config.toml
model = "sound classifier"
input = "log_mel"
head_dim = 16
subsampling = 2
lr = 0.0012
beta2 = 0.98
eps = 1e-06
cautious_weight_decay = true
Rows from block 2 of a small sound classifier, named by matrix and row number. Rows with one number belong to one neuron. Each number is 128 + 24 x the weight over its row's rms, rounded and kept within 0 to 255. All counts start at 0. Numbers have three digits each.
After each neuron's rows are labels from the 100 clips, of 14848, where the neuron reaches its largest size: "top examples" is what is common among them. Only what is clearly more common there than usual is listed. The data: synthesized solo parts of chorales (CocoChorales). In brackets: how many of the 100, against the usual share in percent.
# gate: MLP gate (model.blocks.2.mlp.gate.weight, 384x192), inputs 0-95
# fc1: MLP up (model.blocks.2.mlp.fc1.weight, 384x192), inputs 0-95
# fc2: MLP down (model.blocks.2.mlp.fc2.weight, 192x384, transposed), outputs 0-95

gate.344:120141131127103131140162113110125111187170120151127139139172130133132162118138156107090096130176106131107082097120116107125117120130148133148100134173125152135146125112124137151148150164141140189098059121117099128105139103095147111131083179110130063120172140155179100116153129138132089100
fc1.344:171130092142143110138127143085103139125109152148153090112117125149152152109126084114145121131104126170068159147144133128087112081100117117130164125104106134128130173142137163138125107131145117126102162120172095130142128123129135121157132141085169111106141089106122104152032091111104143111
fc2.344:162123117183108081115153124079119113167143124141167109131115105120133130137130113076114108130130155138107131163180123139113141072112141123137122170121117146157150134132132164120147124190141138149093133107154077155128109161108118122176109135130160095103142145145145077135043127149106167138
top examples: viola (100 vs 8.4); note C#4 (42 vs 12.1); note D4 (42 vs 12.4); note D#4 (28 vs 11.3)

gate.196:117126170105118157118138112123144130146104138129114136152169142158127155116099119142120160091119152122127152094136080146107170156073138089135097101149135084071123133132134138090102115121130138098145109131096125067157103097102109145119088108161128077092178140164099099136131109119125092144
fc1.196:112123134138156092119152135119102096117111142056167146101141157101129124111078110102133114119129119094160128173120090111098135124120160126114139104141104176165109142088126109145151139103143155140141180065138154143126097130119136139143134093153113114104142133115101095142152143118086190118
fc2.196:087108080140152124159145107116084129156106102087123130136099143072105116092086103127122124120134139099143109125114088143140155172138156104115142137138077174147157158110108086151146121102120134111137153059145130181121148150111102113133108107149101133097181090141138101120135155126071179147
top examples: oboe (100 vs 7.4); note C#5 (44 vs 10); note C5 (39 vs 10.4); note B4 (38 vs 9.4)

gate.303:147127144109139154098166108103141091184132113163144124137156093145101153105160120137110099125169142177091110139156091127143154121148135130150116145152092141120135125142151141153158110157124092146141095105168104110081123084108140126140108121118151102120159099135130080056139079133122099097
fc1.303:136157115159119070139144124069089156108144150155114075135144111148188132126118136087120110137120149134127157139096120137099093106092113106107139118118120120126127102130175166126120136135124127105089128099132115129159135103113205095145120112120173092113125114131134123138066140146107170078
fc2.303:143162111180106099146168124097119086160169137133128112120123142101154129159161124114083123130108123124122088122151163131126097083107095164140166148117151131118165132128113144084105131138118148122116123086117109136122099144098135114143125147121154078121126127113166096166083118103104158128
top examples: saxophone (100 vs 1.5); note F4 (34 vs 9.2); note F#4 (30 vs 8.4); note E4 (26 vs 8.7)

gate.34:109150099158098103125159144097160100158090143144128159122097135114120122120080108144161139119107074133122135107108112135107120170160156113135109121058154110147142159110117170145113126125145162154109132120148137092093112166111134073166136078150125155140126117118138135117075138136126084132
fc1.34:077131103153108076139155121145156128139181139141115154066132149119106120152120142124083131135128134115162174141147113125111177125158097135140135079113143138140126140130133109145157140142107119144093113131138118124112125151120153129180126108169120114154090100114151164128091145142127087100
fc2.34:101110118121145132134090144146114114136160113180131119110119126129157105185100116165148117169090154134119165107128093206140127146172148158120136115124084120124124140092097119160141133101127126121132093131159141148131109173112096127148114114140123125135137103130116128151106142140154093146
top examples: trombone (100 vs 7.1); note F4 (50 vs 9.2); note D#4 (50 vs 11.3); note E4 (29 vs 8.7)

gate.7:104126136117113072108158106151108182124154102126153109097090072117140106145097105133128136151116098132142143144117153115144178173109109134131130130130115144133112142129152133155089131103119111127149160177154160117119136124079124106115100080145111139127093120082127148127086124126126122126
fc1.7:123178139155111125100098138078109104133105171115126139152173135134114144133156142114124134109128146165132116123155111124135122086131139110138113136146167109115149117139093076112169101144152161126117097104070106089119099133150147144111145164144140113141151119160136122108154115128129153146
fc2.7:123135123166128134118100118075115111140143153098143128195155117142092123125183141121130136103102144140121105106151101143114104136122125112165148169148143129107198144136131102106133138138154154079098095128079104119116125099139123122103111152142143113094122124187102152130125127126141100143
top examples: trombone (100 vs 7.1); note D#4 (42 vs 11.3); note D4 (37 vs 12.4)

gate.51:100159187136132094099137127125172102098106155136115131111112106095145114162124151157126122146140121103120150086125089166125100095104161154098149160114128122105149152148092154131123102125122147178137110134147115105142092107152128134145145124091150122096129071150142132154153164131109119143
fc1.51:096086106109160120092108178138139111141122141103130152122147089056141092117090130134057169144136144130136127140142130110130105155107113106109152175124124151127158168168149163126132126145145135123137121105090136150113160132131103129124115105128148133136134120108104137106122121132123142138
fc2.51:096105140127155148103173110158157125136104134145085108069100159166120125128122133141165173132134124097076155122140142108111126154110112147132123123124134140127134117166126134100098130102150131095154176089110127161153134132120161112174145117112098152140133144125117107152147131111157099127
top examples: cello (100 vs 10); note A#3 (39 vs 10.8); note G#3 (36 vs 8.3); note D#3 (27 vs 2.4)

gate.258:096172177091132153147124116095102133131134129124099169169177109126176127155138158126124146092151091082158126112104134080126124141136113098137119100165144126135152118148121092161128138111145160139142090136051132122132104148119130138079108150150098121172145160158123135131190180122118139149
fc1.258:138153165101141143155139146149140117137141139143076148164155120101169115120122135114109148127124113107135109058075142080124144189144138136135154065098125143160121141127144132157104148126099104142155135145119146135086105135138111113122125120128116110151158128169118079115170163111097081115
fc2.258:136179167120112134160088152159175128148117114115091173119145129137085110104145144140087152106153069149163101100135188127132117122135119119108114090162144105132134099164149111104134136139126142134135124147117112082110134115105143117090113095124129152134139168126128131154160149106123131099
top examples: viola (100 vs 8.4); note E4 (83 vs 8.7); note D4 (41 vs 12.4); note D#4 (39 vs 11.3)

gate.70:108121148124139123146138110097129086140131103100102153153168133104177106091129137100134125105174083122135114087148125093131147167150168121111150125134158166140175142112102117123158137159124137157146133097111098103088120155140108145112114135124100087137125145130171094148173162119103110153
fc1.70:098132173089130120147119066138125123106124130085096160161156104108140114122141159131136160100152118088202120099106115115158144180147143116137135117145140131132156142136102096105132158119117132136153118102097132105117112150156083133109130140149098122149122110132124098149213160121109119154
fc2.70:112138153115121093160103164167134140159093075079082168132174092109100110102141144128102145123124105138177097097122171104162142156136157138109105102160166135137154109144110124070148127114126134142134110107125135084106159142143114122082128137177096119151146155137115114132151164094134127098
top examples: viola (100 vs 8.4); note E4 (60 vs 8.7); note D#4 (49 vs 11.3); note F4 (46 vs 9.2)

gate.355:123149150101111168119075164132129165117107105150134155132144128134109108152151070154141154098120118113126121133160100112148124146117132091116099086103111128099117093184141105156107128129133143074077119147154112127140093119106136168111120111104139078126156141130093110132101110138116091123
fc1.355:122117143131095083124138129166152132144141131098143156158157136109140091132142145108139119157136153129100119164134109146134107100130112137112171162147102142185070112113105093139188130103107128158135174055091096096146139104100147103141119136128147133137105132105128137123143177111079152121
fc2.355:114124118117131121125102092117102116141165160102138147130140123120120107120119144140145114078155126149147096085151108137122087170164140111116179166143111115145161120098091110095160136130170129118127142089127144113074113115148103175126050157120112092128115131134112141127182129111133134129
top examples: oboe (100 vs 7.4); note A#4 (39 vs 10.5); note F#4 (31 vs 8.4); note B4 (29 vs 9.4)

gate.380:145126134115114128138118128115129160134139116138161143153161117109118143132146148159106135123141111074126119108137143077136132152106123140151118124102100089141148152105124098096120156131131159123091098123119112141127097109113130123132155112152103096133134099150149077115122127114161100112
fc1.380:149123124136127121120149143135138102164148119099133156119153157132127114136116151119182104189133132134103115091136115086120126176164121105133116123136120144123087121081136129162098129091143132074167112106173173164101131145139093166178087101127146117107138121149088100126150137120134128142
fc2.380:141152162141132107146145130119165096135175109130129126136128151127120162108109147134154122107189141156161128127125107157140122165165117138137176095125116131152149137068114093102149118091098121128151167063109140139120117111110094134154097131127126156134123133140143101114108145121113131142
top examples: oboe (100 vs 7.4); note B4 (51 vs 9.4); note C#5 (48 vs 10); note C5 (40 vs 10.4)

gate.278:111148104138121144115130113131140181124138165170083110105148151106143144130139144157113134106117179150122135143115072157095116151147092134146128079126119098094140096160156097114096105103156134121146106169107134153144093100078132106123051115119121125167115137123120130134145137140155145120
fc1.278:142113111146124111123129133143181097131130115095142123108113126136129170091144125136139106144113123161140166153158121128134141129159122170134133137168165151125146147155084094124170111112108131178139180118144140142189156154099123131150135138104158155120126090105143131116162117081151094080
fc2.278:152150107118151122139158095144124111131140156106140185126143106132092146111157103139127084162113188162119112126085150107114116124154143123147125095080124138155118108157082171103118124124109128142144169108132152128122174102148072158123141142133081099107100132081127158152147146103147132170
top examples: oboe (100 vs 7.4); note G4 (37 vs 7.4); note C5 (32 vs 10.4); note F#4 (31 vs 8.4)

gate.335:065114137163110088127138117087100126118073134082120127139172099162115116121095143089110128110121129113186125107114109086181175110072139120108094159143138148165136127112123119103139101133124132117147128132098121144143156147106113118103149144155095144125101169104144113148128147139154132142
fc1.335:146133170085092165129114149157146130131148184171121152124142141105113146187175155177081140160152123046148110126114156164131115170149128137151131126099148110124133132115127133159139118107138140123153097144143134115126163077151167080120126111111120111132127147148109125091175125141108062098
fc2.335:167150136135093159102162134145170107140169135178119111132150130165138142171137127138118136133143116116107106122101171156093104096124099144139132131147164082076113089110117108085072147135121112133185119136128122118149115061142152129148088103072173110122113122149136124134172124135145112130
top examples: viola (100 vs 8.4); note D#4 (63 vs 11.3); note B3 (30 vs 9.6); note F4 (29 vs 9.2)

gate.129:100105109158132110155134135072141141144122139138150127123112129138127109179131171109132094124124162097118139079189127116187158126144158075130105087117085139129127198110145098131119132130136148143105116145139108125146124089158166112132122120099114114110135145161123115159131142147132119114
fc1.129:129137129105136133128132153169124073127119131151096121094127174118086152137176118123123104120117128140091146168140134146120109109125190197134146127140142105115137117130065129092109132129101125138176108122131137124137112115178131136147095117169093130117095129134102168160092113123154146114
fc2.129:159154121136137133089155212181158101096116145119084125141134124151161097133150110116126153148151135120091155124105129169155130121151130136135136131120121114120143130129129156116091117084148145136151149078134112132121128114145159145120095132141091139074073121151147100182124156145135148139
top examples: cello (70 vs 10); note D#4 (49 vs 11.3); clarinet (30 vs 9)

gate.8:104097128133103127109124151124115107123114135084171156154150122138108106098138123099158105133105130163145088135134117103174169156147137148122104179154125132157121155096080101059139151118131119137112141123114146132123144163127096131095149147146098162104129127109134141124155111133125095140
fc1.8:098116115156099096119093127093102107136110111095162141142130084125109107088129123122141101114105152155118104117140097102171177121129159115115135153123091141128107145135087115103170103148150126108105166118106083122104137154142102142144138175128110160123156139091127125109130106075131132127
fc2.8:087091140120165139103062132109117129144091133067130155143114136115103126094096122104150129122097134147137139129161086080147157157111182090108094123162122155149144165152120115159168122153126124146092119142124098103103145152122075134115177152163122147133153128138114103128133124121136164116
top examples: saxophone (76 vs 1.5); note F4 (34 vs 9.2); note F#4 (29 vs 8.4); note E4 (26 vs 8.7)

gate.148:098090121137129124103121079109169079104106134140135107144137122140122148131116129099119130103119143091120101125127100092122109132159109098122093128120147137187129143137114134130145135139131135133092105109097136104108149108126130125111139162139136121105087181158100144148123163106118106155
fc1.148:126105170098106136128102129121113130141099084162115122153115149093142103120110110154116109123133138117119122127118131129104109113097132107122138121142144106155090160132161088156139131105155129129173086105113124091142128065084101096112109146144118142120100148144129141117119151115153100150
fc2.148:123131124118118126122152174132143123102104117133132092114136073124143146152123161157141137141160067155172116141108121167126134143118115168147087094152116137088150095134092132100119141124120173106115136088119130134133083154147147115144141126125159123190157147125141190147162122129123139104
top examples: viola (100 vs 8.4); note E4 (60 vs 8.7); note F#4 (36 vs 8.4); note C#4 (34 vs 12.1)

gate.364:101106147109110103153110134088128154137102124155134109163112164146111129107149151118089075114143141161135103124122131146140123140116118097134119119122152069115106107103130183134172135103141113148122088141130109133167115141074144142115095098119150124142131168112090139151132156100129079125
fc1.364:159141124141154109137085117146141132131086126125131125160104125129149131092074163089115094138128157128089130129149152138150110154118121133156166114140166172152126169119103134177162145121136093144082121123148121164127109125163138150131210097103142121152132124159131120152131101088152109148
fc2.364:123149082114138118162118130128115139093109135084100159125132159125138118074092137127132119144140110142133078137133125112141137085139118104146119199132066137154133121097133129122144117127142110164139175095155164126084143130157145103162092189142163112118146167159138148100091138112083140173
top examples: oboe (100 vs 7.4); note A4 (52 vs 8.4); note G#4 (42 vs 9.2); note A#4 (41 vs 10.5)

gate.72:152121134121128136108088125154189137132136099147150122116110100068073127097130146145083103135132110117070153124133137154162153150092143143130097149156093135135107093119135154105097102151112114136092129144172141111111106131069114125113133146170092146165125123111121063076194141117150073094
fc1.72:125135109153155115163172149136142137123128130135131118115149120154156070120126167099151121130092115160153139138124146086099127101075114134118118122117156156131121121144159150081071130106090132097146137148156184085101125142111139107106141142105152133086124122119163133151096160132144142110
fc2.72:123149095126113130129178135142111119106161127165116113075100163108168134166122157128086126147099132106093165134163127120139112084073086172127131145108103108145100122143139174139083128118116103112120145125150168123151154167116132139182167133103152160140098146082169185162117132133121137147
top examples: saxophone (100 vs 1.5); note F#4 (37 vs 8.4); note F4 (36 vs 9.2); note E4 (35 vs 8.7)

gate.358:128121113121115110077097126102094161109100136105095144150121104161145150166109149152149124101107143152148168144125113121157137127100135128121078172128148085069140156163122136097125103144137154125125095145105116077146106111109116133123110152157157088127124137157148128103111126149155105131
fc1.358:114131148122084123096125117142127180129144134150120138134162121165134164165138174149086120112143123148141150114137132150168121143093116113166088128116131077084158127131129113110131095131128139143120050170085134099130135103109177101114109136111158103144139156133150144115129140132150061137
fc2.358:124133159121097119081109163125129166125105170148128119149132123168120137180139151146141136107104130138129153120150144108146155078106089130183086138158174075092137114133128124087128074140128134145116084179114118091147130118132158120102136156130159098124130141161153097119100120160165066116
top examples: oboe (100 vs 7.4); note B4 (46 vs 9.4); note A#4 (44 vs 10.5); note C#5 (42 vs 10)

gate.352:106093147126126117127119101113123159113150137133095138126137135143173097155111178138143135102076136113150138077179102146152164131133131096120117088146118116107114133131108118103161156119190148128120133130076091116141072119147117122141150135112130122170115148137124113148169110140115132121
fc1.352:112126163137123141160138099144121104103132138108133178131152100111162111106111137095134147103148093106149143104134126104137115190150151135125157085121138178177119128154136114127144146107120107160142137126093133116101106131125109121171139122143081127164111143124145104122194167110130158157
fc2.352:127138129135110088172096131136144125150120113092094159135155123097084114092142129112109138116123095139166111103146166099147124128168116100130105096141168143125135125177104127108160114137166168135139090109134137080097131158134103120137128109161101133174129145149123129114157142090119137103
top examples: oboe (100 vs 7.4); note A#4 (41 vs 10.5); note F#5 (27 vs 7); note B4 (25 vs 9.4)