{"n_mels": 80, "norm_position": "res_post", "hidden_act": "swiglu", "fused_qkv": true, "parallel_block": false, "num_experts": 8, "moe_every": 2, "positions": "conv", "learning_rate": 0.0012, "max_steps": 11400, "final_lr_fraction": 0}
Rows from block 6 of a small sound classifier, named by matrix and row number. Rows with one number belong to one neuron. Each number is 128 + 32 x the weight over its row's rms, rounded and kept within 0 to 255. All counts start at 0.
After each neuron's rows are labels from the 100 clips, of 14848, where the neuron reaches its largest size: "responds to" is what is common among them; "loudest band" is the band of the loudest frequency at the time of the peak. Only what is clearly more common there than usual is listed. The data: synthesized solo parts of chorales (CocoChorales). In brackets: how many of the 100.
# gate: MLP gate (model.blocks.6.mlp.gate.weight, 384x192), inputs 64-127
# fc1: MLP up (model.blocks.6.mlp.fc1.weight, 384x192), inputs 64-127
# fc2: MLP down (model.blocks.6.mlp.fc2.weight, 192x384, transposed), outputs 64-127

gate.199 [101 150 161 125  82 139 153 127 105 111 112 128 165 112  33 167  97 106 113  93 217  53 130 140 149 129 151 110  83  94 175 140 127 146 211 104 137 104 124 106 154 155 116 150  98 121 168 139  91 131 121  98 130 105 133 142  82 155 145 121 129 202 107  46]
fc1.199 [102 129 129  83 139 153 106 136 115 106  67  64 130 151  91 132 148 139 134 107 178  57 121 122 134  63 144  96  41 137 160 120 117 137 173 141 134 103 135 119 116 124 183 112 114 147 139 113  44  70 115 107 150 110 136 106 106 154 106 131 203 203 127  89]
fc2.199 [128 156 116 139 154  64 102 126  95 163 196 119 132 143 149 146 142 153  88 117 141 116 232 163  94 114  79 107 139 112 185 170 149 100 136 117 146 144  71 132 115 134 167 131 156 119  88  59 104  84 137 146 178 124 178 108 136 136 137  78 142  99 202 126]
responds to: trumpet (100); note E5 (41); note F5 (29); note D5 (28)
loudest band: 1000 to 2000 Hz (33)

gate.278 [ 93 146 102 155  83 136 106  88 106  80 147 176 149 117 146 176 145 101 159 108 153 166 117  90 172 133  95 117 181 175 129 137 144  82 120  72 138 129  69 160  96 172  72 105 129 170 110 198 125 111 149 162 106 151 103  81 150 150 129 116 116 155 154 135]
fc1.278 [100  96  96 103 122  47 150 151 119 116 170 144 175 137 126 124 143 127 127 111 114 145  85 101 137 138 117  72 144 142  96 150 178  90 108 152 154 155 106 153 143 117 145 147 101 139 120 141 184 167 169 155 110 114  71  63 115 183  91 140 120 135 139 145]
fc2.278 [129 121 103 148 168 113 108 141 110 130  76 127 125 135 145  99 142 174 110  88 119 119 142 157 120 122  75 174 177 176 162 144 116  68 112 185 176  96  88 100 118 143 165 163  87  95 166 116 163 150 126 150 133 115 126 154 221 122 104 142 113  77 103 158]
responds to: oboe (55); tuba (45)
loudest band: 1000 to 2000 Hz (37)

gate.164 [110  47 142  82 116 116 109 119 111 126 126  85 113 123 133 121 150 171 142 164 117 137 139  82 107 145 161 135 176 134  98 121 117 156 174 128 121 123  85  84  99 144 117 115 119 202 129 184 126  95 100 144 150 122 137 177 157  76  80 159 139 162 113 131]
fc1.164 [142 139  88 141 202 116 127 142 115  41 103 154  88 117 104 136  94 153 147 103 145 118 106 179 142  87 166 162 170 125 109 106 101 129 138 147 115 100 138 143 158 163 125 154 118 133 113  88 148 122 124  96 116 108 135 113  95 146 123 144 110  84 141  83]
fc2.164 [118 129 127 123 102 103 104 147 139  55 122 111 127 135 146 158  65 135 154 139 176 123  91 147 176 142 182 108 104 147  79 123 113 153 116 135 127  87 215 119 155 205 141 170 111 139 135  89 150 109 144  77 155 144  92 134 134 123 115 185 128 209 148  93]
responds to: horn (100); note B4 (65); note A#4 (50); note C5 (49)
loudest band: 250 to 500 Hz (75)

gate.204 [140 186 103 143 146 122 156 188 142  99  95 137 125 103 141 129 105 111  88 194 135  61 123 106 100 169 171 136 126 104  76  71 124  70 156 162 102 104 144  66 108 149 111  91 134 113  96 126 176  79 227 128 170 128 136 124  96 148 137 189 147 152 115 158]
fc1.204 [ 55 185 135  72 117  74 144  65 134 135 134  91 164 167 101 116 136 100 104 102 126 164  56 170 109 116 120 135 104 178 204 168 118  76 106 108 116  90 140  78  87 124  95 124 147 103  84 112 147 143  44 103  87 154 106 103 105  99 118 105 127  46 144 155]
fc2.204 [171 165 144 155 128 105 117 116 135 143 124 155 122 100 103 146 175 115 144  53 143  97 116 111 171  89 100 136 120  64 181 132 164 122 122 115 119 160 129 173  74 120 115  96 118  76 136 132 121 177 139 182 121 117 137 105 111 112 166 124 139  90  88 158]
responds to: horn (100); note C5 (55); note A#4 (50); note G#4 (30)
loudest band: 500 to 1000 Hz (67)

gate.1 [ 74 109 139  80 153 152 118 134 153 143 146 145 138 133 165 117 141 123  99 163 115 142 131  97 152  73 127 138 185 111 139 148 138  86 168 171  69 119 108  77  59  93 130  88 175 116 136 100 107 129 137 112 122 154  92 176 110  84  60 167  98  94 115 176]
fc1.1 [215 133 117 153 141  98 139 106 108 106 120  66  82 104  90 137 114 122 114  89 117 128 150 172 117 170 106 127 124 182 114  93 137 114  46 114 154 157 120 161 172 139 109 177  70 127 121 136 153 145 132 144 109 113 165  98 141 204 156  95 136 193 134  85]
fc2.1 [153 133 101 150 128 125 117  72 139 114 132  92 138  89 153 179 135 135 150 175 154 125  77 134 140 157 134 101 126 140  92  88  94 159 112  61 131 129 126 204 134 179  95 157 106  96 147 135 163 185 126 134  96  63 134 126 118 150 129 152 135 163 110 113]
responds to: flute (100); note F#5 (45); note F5 (41); note D#5 (39)
loudest band: 500 to 1000 Hz (93)

gate.232 [108 151 132  61  89 163 109 119  92 152 148 105 162 130 144 113 153 113  71 208 107  81 109 137 200 154 131 143 122 122 157 172 177 149 193 122 136 130 155 139 128 106 131 119 113  47 120 123  47  93  89 191 133 114 125  80  96 157 107 103 135 160 102 139]
fc1.232 [113 155 111  66  81 121 141 109 102 163 161  67 133 113 109 180 162 134  65 134 124  81 140 167 147 145 158  79  88 138 167 127 150 149 206 116 133 154 104 140 134 144 120 132 134 124 159 161  65 132 107 154 151  98 164 152  90 137 127 121 141 185  91  91]
fc2.232 [125 107 133 106 150  97 108 120  72 193 206 113 143 105 174 125 158 194  67 141 134 139 188 152 116 138 114 114 119 120 189 171 166  74 163  60 139 192  10 147 137  76 143 161  92 130 112 104 104 138 141 183 175 127 161 159 136 119 128 128 130  96 154 135]
responds to: trumpet (100); note D#5 (53); note C#5 (50); note E5 (38)
loudest band: 1000 to 2000 Hz (61)

gate.17 [ 45  86 120 112 101  83 137 134 140 137 111  97 127  78 155 135 123 104 140 129 159 117  78 136 189 133 140 105 118 122 117 135 136 106  90 155 102 125 173 127 115 139 120 123 150 128  91 153  86 101 148 155 142 148 159 130  76 149 147 115 180 102 130 141]
fc1.17 [148 140 135 186 116 178 165  91   0 121  66 126 149 158 156  46 132 146 172 109 112 150 111 128 143 147 182 129 126 140  40 142 129 105 159 167 145 154 144 166 119 111 159 162 131 171  89  96 166  96 124 108 192 140 129 135 131 122  86 157 163 130 116 175]
fc2.17 [170 111 106 147  74 152 127 137 167 106 107 180 193  87  63  83 166 128 131 129 137 148 108 114  46 106 156 122 148 143 120 136  62 128 142 156  89 130 200 129 109 141 139 123 124 157 142 102  93 105  98 147 106 152 111 146 185 149 139 157 146 154 136  89]
responds to: trumpet (100); note E5 (42); note C#5 (38); note D#5 (29)
loudest band: 1000 to 2000 Hz (52)

gate.58 [ 80 126 136 126 134 167 134 125 158 154 112 119 108 162 158  75  87  77 173 104 135 166 143  96 118 145 104 127 142  71 153 156 125 154 146 100 146 118 112 126 120 171 157  93  99 109  86 134 165  99 197 168 127 103  91 123 119 117  48 144  83 113  72 147]
fc1.58 [159 150 115 164 126 191 117 145 152 121 166  22 155 199 123 106 167 158 114  86 159  92 137 101 120 188 141 135 114  74 125  82 100 101  61 131 118 174  86 142 147  74 156 122 103 123 107  88 148 157 119  71 110 141 114  88 107 110 147 131  74  88 131 130]
fc2.58 [132 149 144 193 148  88 164 158 144  73  78 175 127  86 151  89 114 129 124 154 161 110 155 109 166 129 160 122 102 120 108 111 186 124 142 130 147 107 126 138 168 128 110 171  99 154 120  69 156 140  83 122 127  71 129 106 136 115 104 161 118 114 108  77]
responds to: flute (100); note F#5 (39); note D#5 (32); note F5 (28)
loudest band: 500 to 1000 Hz (55)

gate.67 [ 92 187 157 107  69  98 110 120 125 118 125 110 135 109 138 121  94 187 108 153 134  75 152 125 195 124 118  92 121 155 163 142 150 178 114 118 117 163 117 168 150 146 137 169 117 109 165 173 132 146 153  57 113 121 166 102 125 111 117  98 112 173 132  92]
fc1.67 [109 165  90  77 151 148 152 129  78 142 136 102  67  75 145 123 139 146 144  92  98 149 131 197 119 146 120 123 106 159 162 151 172 110 121 122 161  47  83  68 114 118 104 168 194  86 178 158  87 105  66 140 113 120  78  98  99 127 111 118 153 105 170 137]
fc2.67 [ 96  96  75 120 137 170 160 103 173 168 148 122 111 174 150 149  92 122  68 205 164 121 147 167 163  98 133 116 128  48  82  99 131 117 167  69 168 120  86 173 159 100 125  89  82 127 117 151  85 128 129 113 109 145 162 128  83  92 129 117  96 150 130 150]
responds to: trumpet (100); note D#5 (56); note D5 (34); note C#5 (29)
loudest band: 1000 to 2000 Hz (63)

gate.89 [ 18  66 117  49 109 146 117 171 142 128 123 159 163 121 125 133  99 136 138 154 144 137 125  97 152  87 129 139 170 114 102 146 119 155 227 156 103 158 120  71  75 106 142 104 179 112 137 112  76 121 145 101 161 164 128 144 156  93 104 176 129 103 102 210]
fc1.89 [193 135 128 181 151 132 103  76  92 102 125  65 122 115  61 118 148 147  98 132 161 134 129 161 103 156 144 125  95 129 149  75 121 123  57 111 136 145 175 175 177 160 137 152  90 150 167 132 185 106 114 123 137  76 143 123 139 190 144  74 162 154 139 117]
fc2.89 [135 155  91 166 163 110 115  53 131 118 133 129 132 103 159 185  99 125 142 165 153 144  63 142 158 153 122 104 114 146 103  91 102 162 102  83 141 153 146 184 107 178  81 136 121 105 163 134 127 143 136 112  87  58 171 125 127 160 126 165 142 162 107 137]
responds to: flute (100); note F#5 (45); note F5 (43); note D#5 (37)
loudest band: 500 to 1000 Hz (95)

gate.11 [ 95 109 129  90 137 166 106 169  69 102 170 137 160 137 178 147 107 101 186 146 111 108 138 141 109 174 101 138 181 147 106 168 114 144 169 161 142 137  79 190  78 134 153 112 107 166  67 127  93 119 149  92  76 130 140 138 123  40 166 118  90 104 134 115]
fc1.11 [100  33 114 132 121 151 131 122 164 175 178 137 148  88 115 104 144 100 158 146 143 113  98 119 210 153  89 151 174 155 135 151  96 166 188 127 129 125 133 156 119  98 169 165 121 131 110 153 149 144 153 121 127 191 129 143 122 160  87 122 119 100 125 158]
fc2.11 [126 205 179 106  64 116  98 163  90 113 139 142 125 115 139  80 154 139 149  50 134 123 163 110  95 138  27 194 119 147 139 151 127  67 168 152 107 106 172 142 123  79 125  93 113 160 143 119 148 107 126 133 149 120 112 135 137 124 170 143 106 103 148 116]
responds to: flute (100); note F5 (48); note G#5 (41); note G5 (30)
loudest band: 500 to 1000 Hz (82)

gate.320 [ 61 122 149 104 149 120 141 117  41 145 134  85 214 157  99 131 125 150 129 150 131  62 149 102 165 121 141 161 129 117 191 153 151 166 201 139 108 130 150 102 125 115 143 125  90 133 178 133  83 125 110 132 125  80  90 148 132 118 131 112 183 124  95 152]
fc1.320 [153 177 140 118  73 137  98 120 142 105 136 132  95 162 123 141 131 130  94 160 136 122  81 234 144 111 171 171 136 114 142 195 145  89 169 110 105 104 129 165 122  85 115 189 148  75  95  61  99 101 123 149 103 199 185 141  81  95 141  83 147 134 113 124]
fc2.320 [116  99  90  89 107  99 129 119 124 126 124 159 135 128 106 198  70  93 117 142 163  89 154 166 162 140 115 137  74 143 115 160 152 127 182  71  94  88 146 178 148 214 118 143 113 104 128 135  73 119 131 110 101 111 140 167 129 124 132 161 140 145 114 111]
responds to: trumpet (95); note C#5 (56); note D#5 (52)
loudest band: 1000 to 2000 Hz (47)

gate.104 [141 102 108 141 113 144 136 208 154  36  80 156 130 157 146 144 171 127 137 148 188 115 144  93 139 133 170 112 178 118   0 176 161 113 113 102 116  68 106  74 159 127 143 120 125 115 126 131 196 155  96  68  97  81 132 112 130 153 129 164 148 157 123 127]
fc1.104 [134 124 128 105 146  73  61  87 170 136 153 125 109 168 140 165 163 120 157 144 106 106 119 151  88 128 141 115 110 149 123 133 110 148 126 133 137  99 150 132 103 182 136 200 177  56 130 106 137 197  88 142 172 133  71 120 124 134 161 120 123 114 153 112]
fc2.104 [145 111 171 151 107  94  98 128 109 159 150  84 161 109 103 150 113  72 146 166 158 146  90  63 132 141 145  85 113 121 116  95  94  76 110 122  79 174  99 152 155  62 155 111 109 126 169 104 123 184 137 174 182 152  90 100 124  92 178 140 122 118 189 217]
responds to: horn (100); note B4 (65); note A#4 (61); note A4 (35)
loudest band: 250 to 500 Hz (92)

gate.330 [130 129 115 117 132 160 118 122 140  65 125 127  97 114 213  76 184 141 156 129  90  56 130 125 164 163 222 114 164 179  89  96 104 150 137 192 154 131 105  92 104 124 143 127 132 170 132 149 146  76 134  85 137 179  96 117 124 114 122 146 126 191 133 136]
fc1.330 [136 168 167 128 148 106  95  71 106 194 121 123 154 177  85 183 154  77 135 136 111 137 101 123  76 103  66 148  89 141 136 129 152 125 132 102 132 188 157 146 127 136 139 144 158  88 122 105 137 174 130 170 115 129 113 157 133 163 118 106 136 104 132 136]
fc2.330 [153 132 190 108 155 124 138 130 149 198 131 112 179 154 135 122 174  76 107 132  70 121 104  97  80 148  72 142 108 149 136 160 141 121  76  85 115 150 128 169 126  45 148 105 164  97 129 124 142 124 110 172  98 124 148 137 114 132 143  51 123  82 142 146]
responds to: horn (100); note B4 (54); note A#4 (40); note A4 (38)
loudest band: 250 to 500 Hz (92)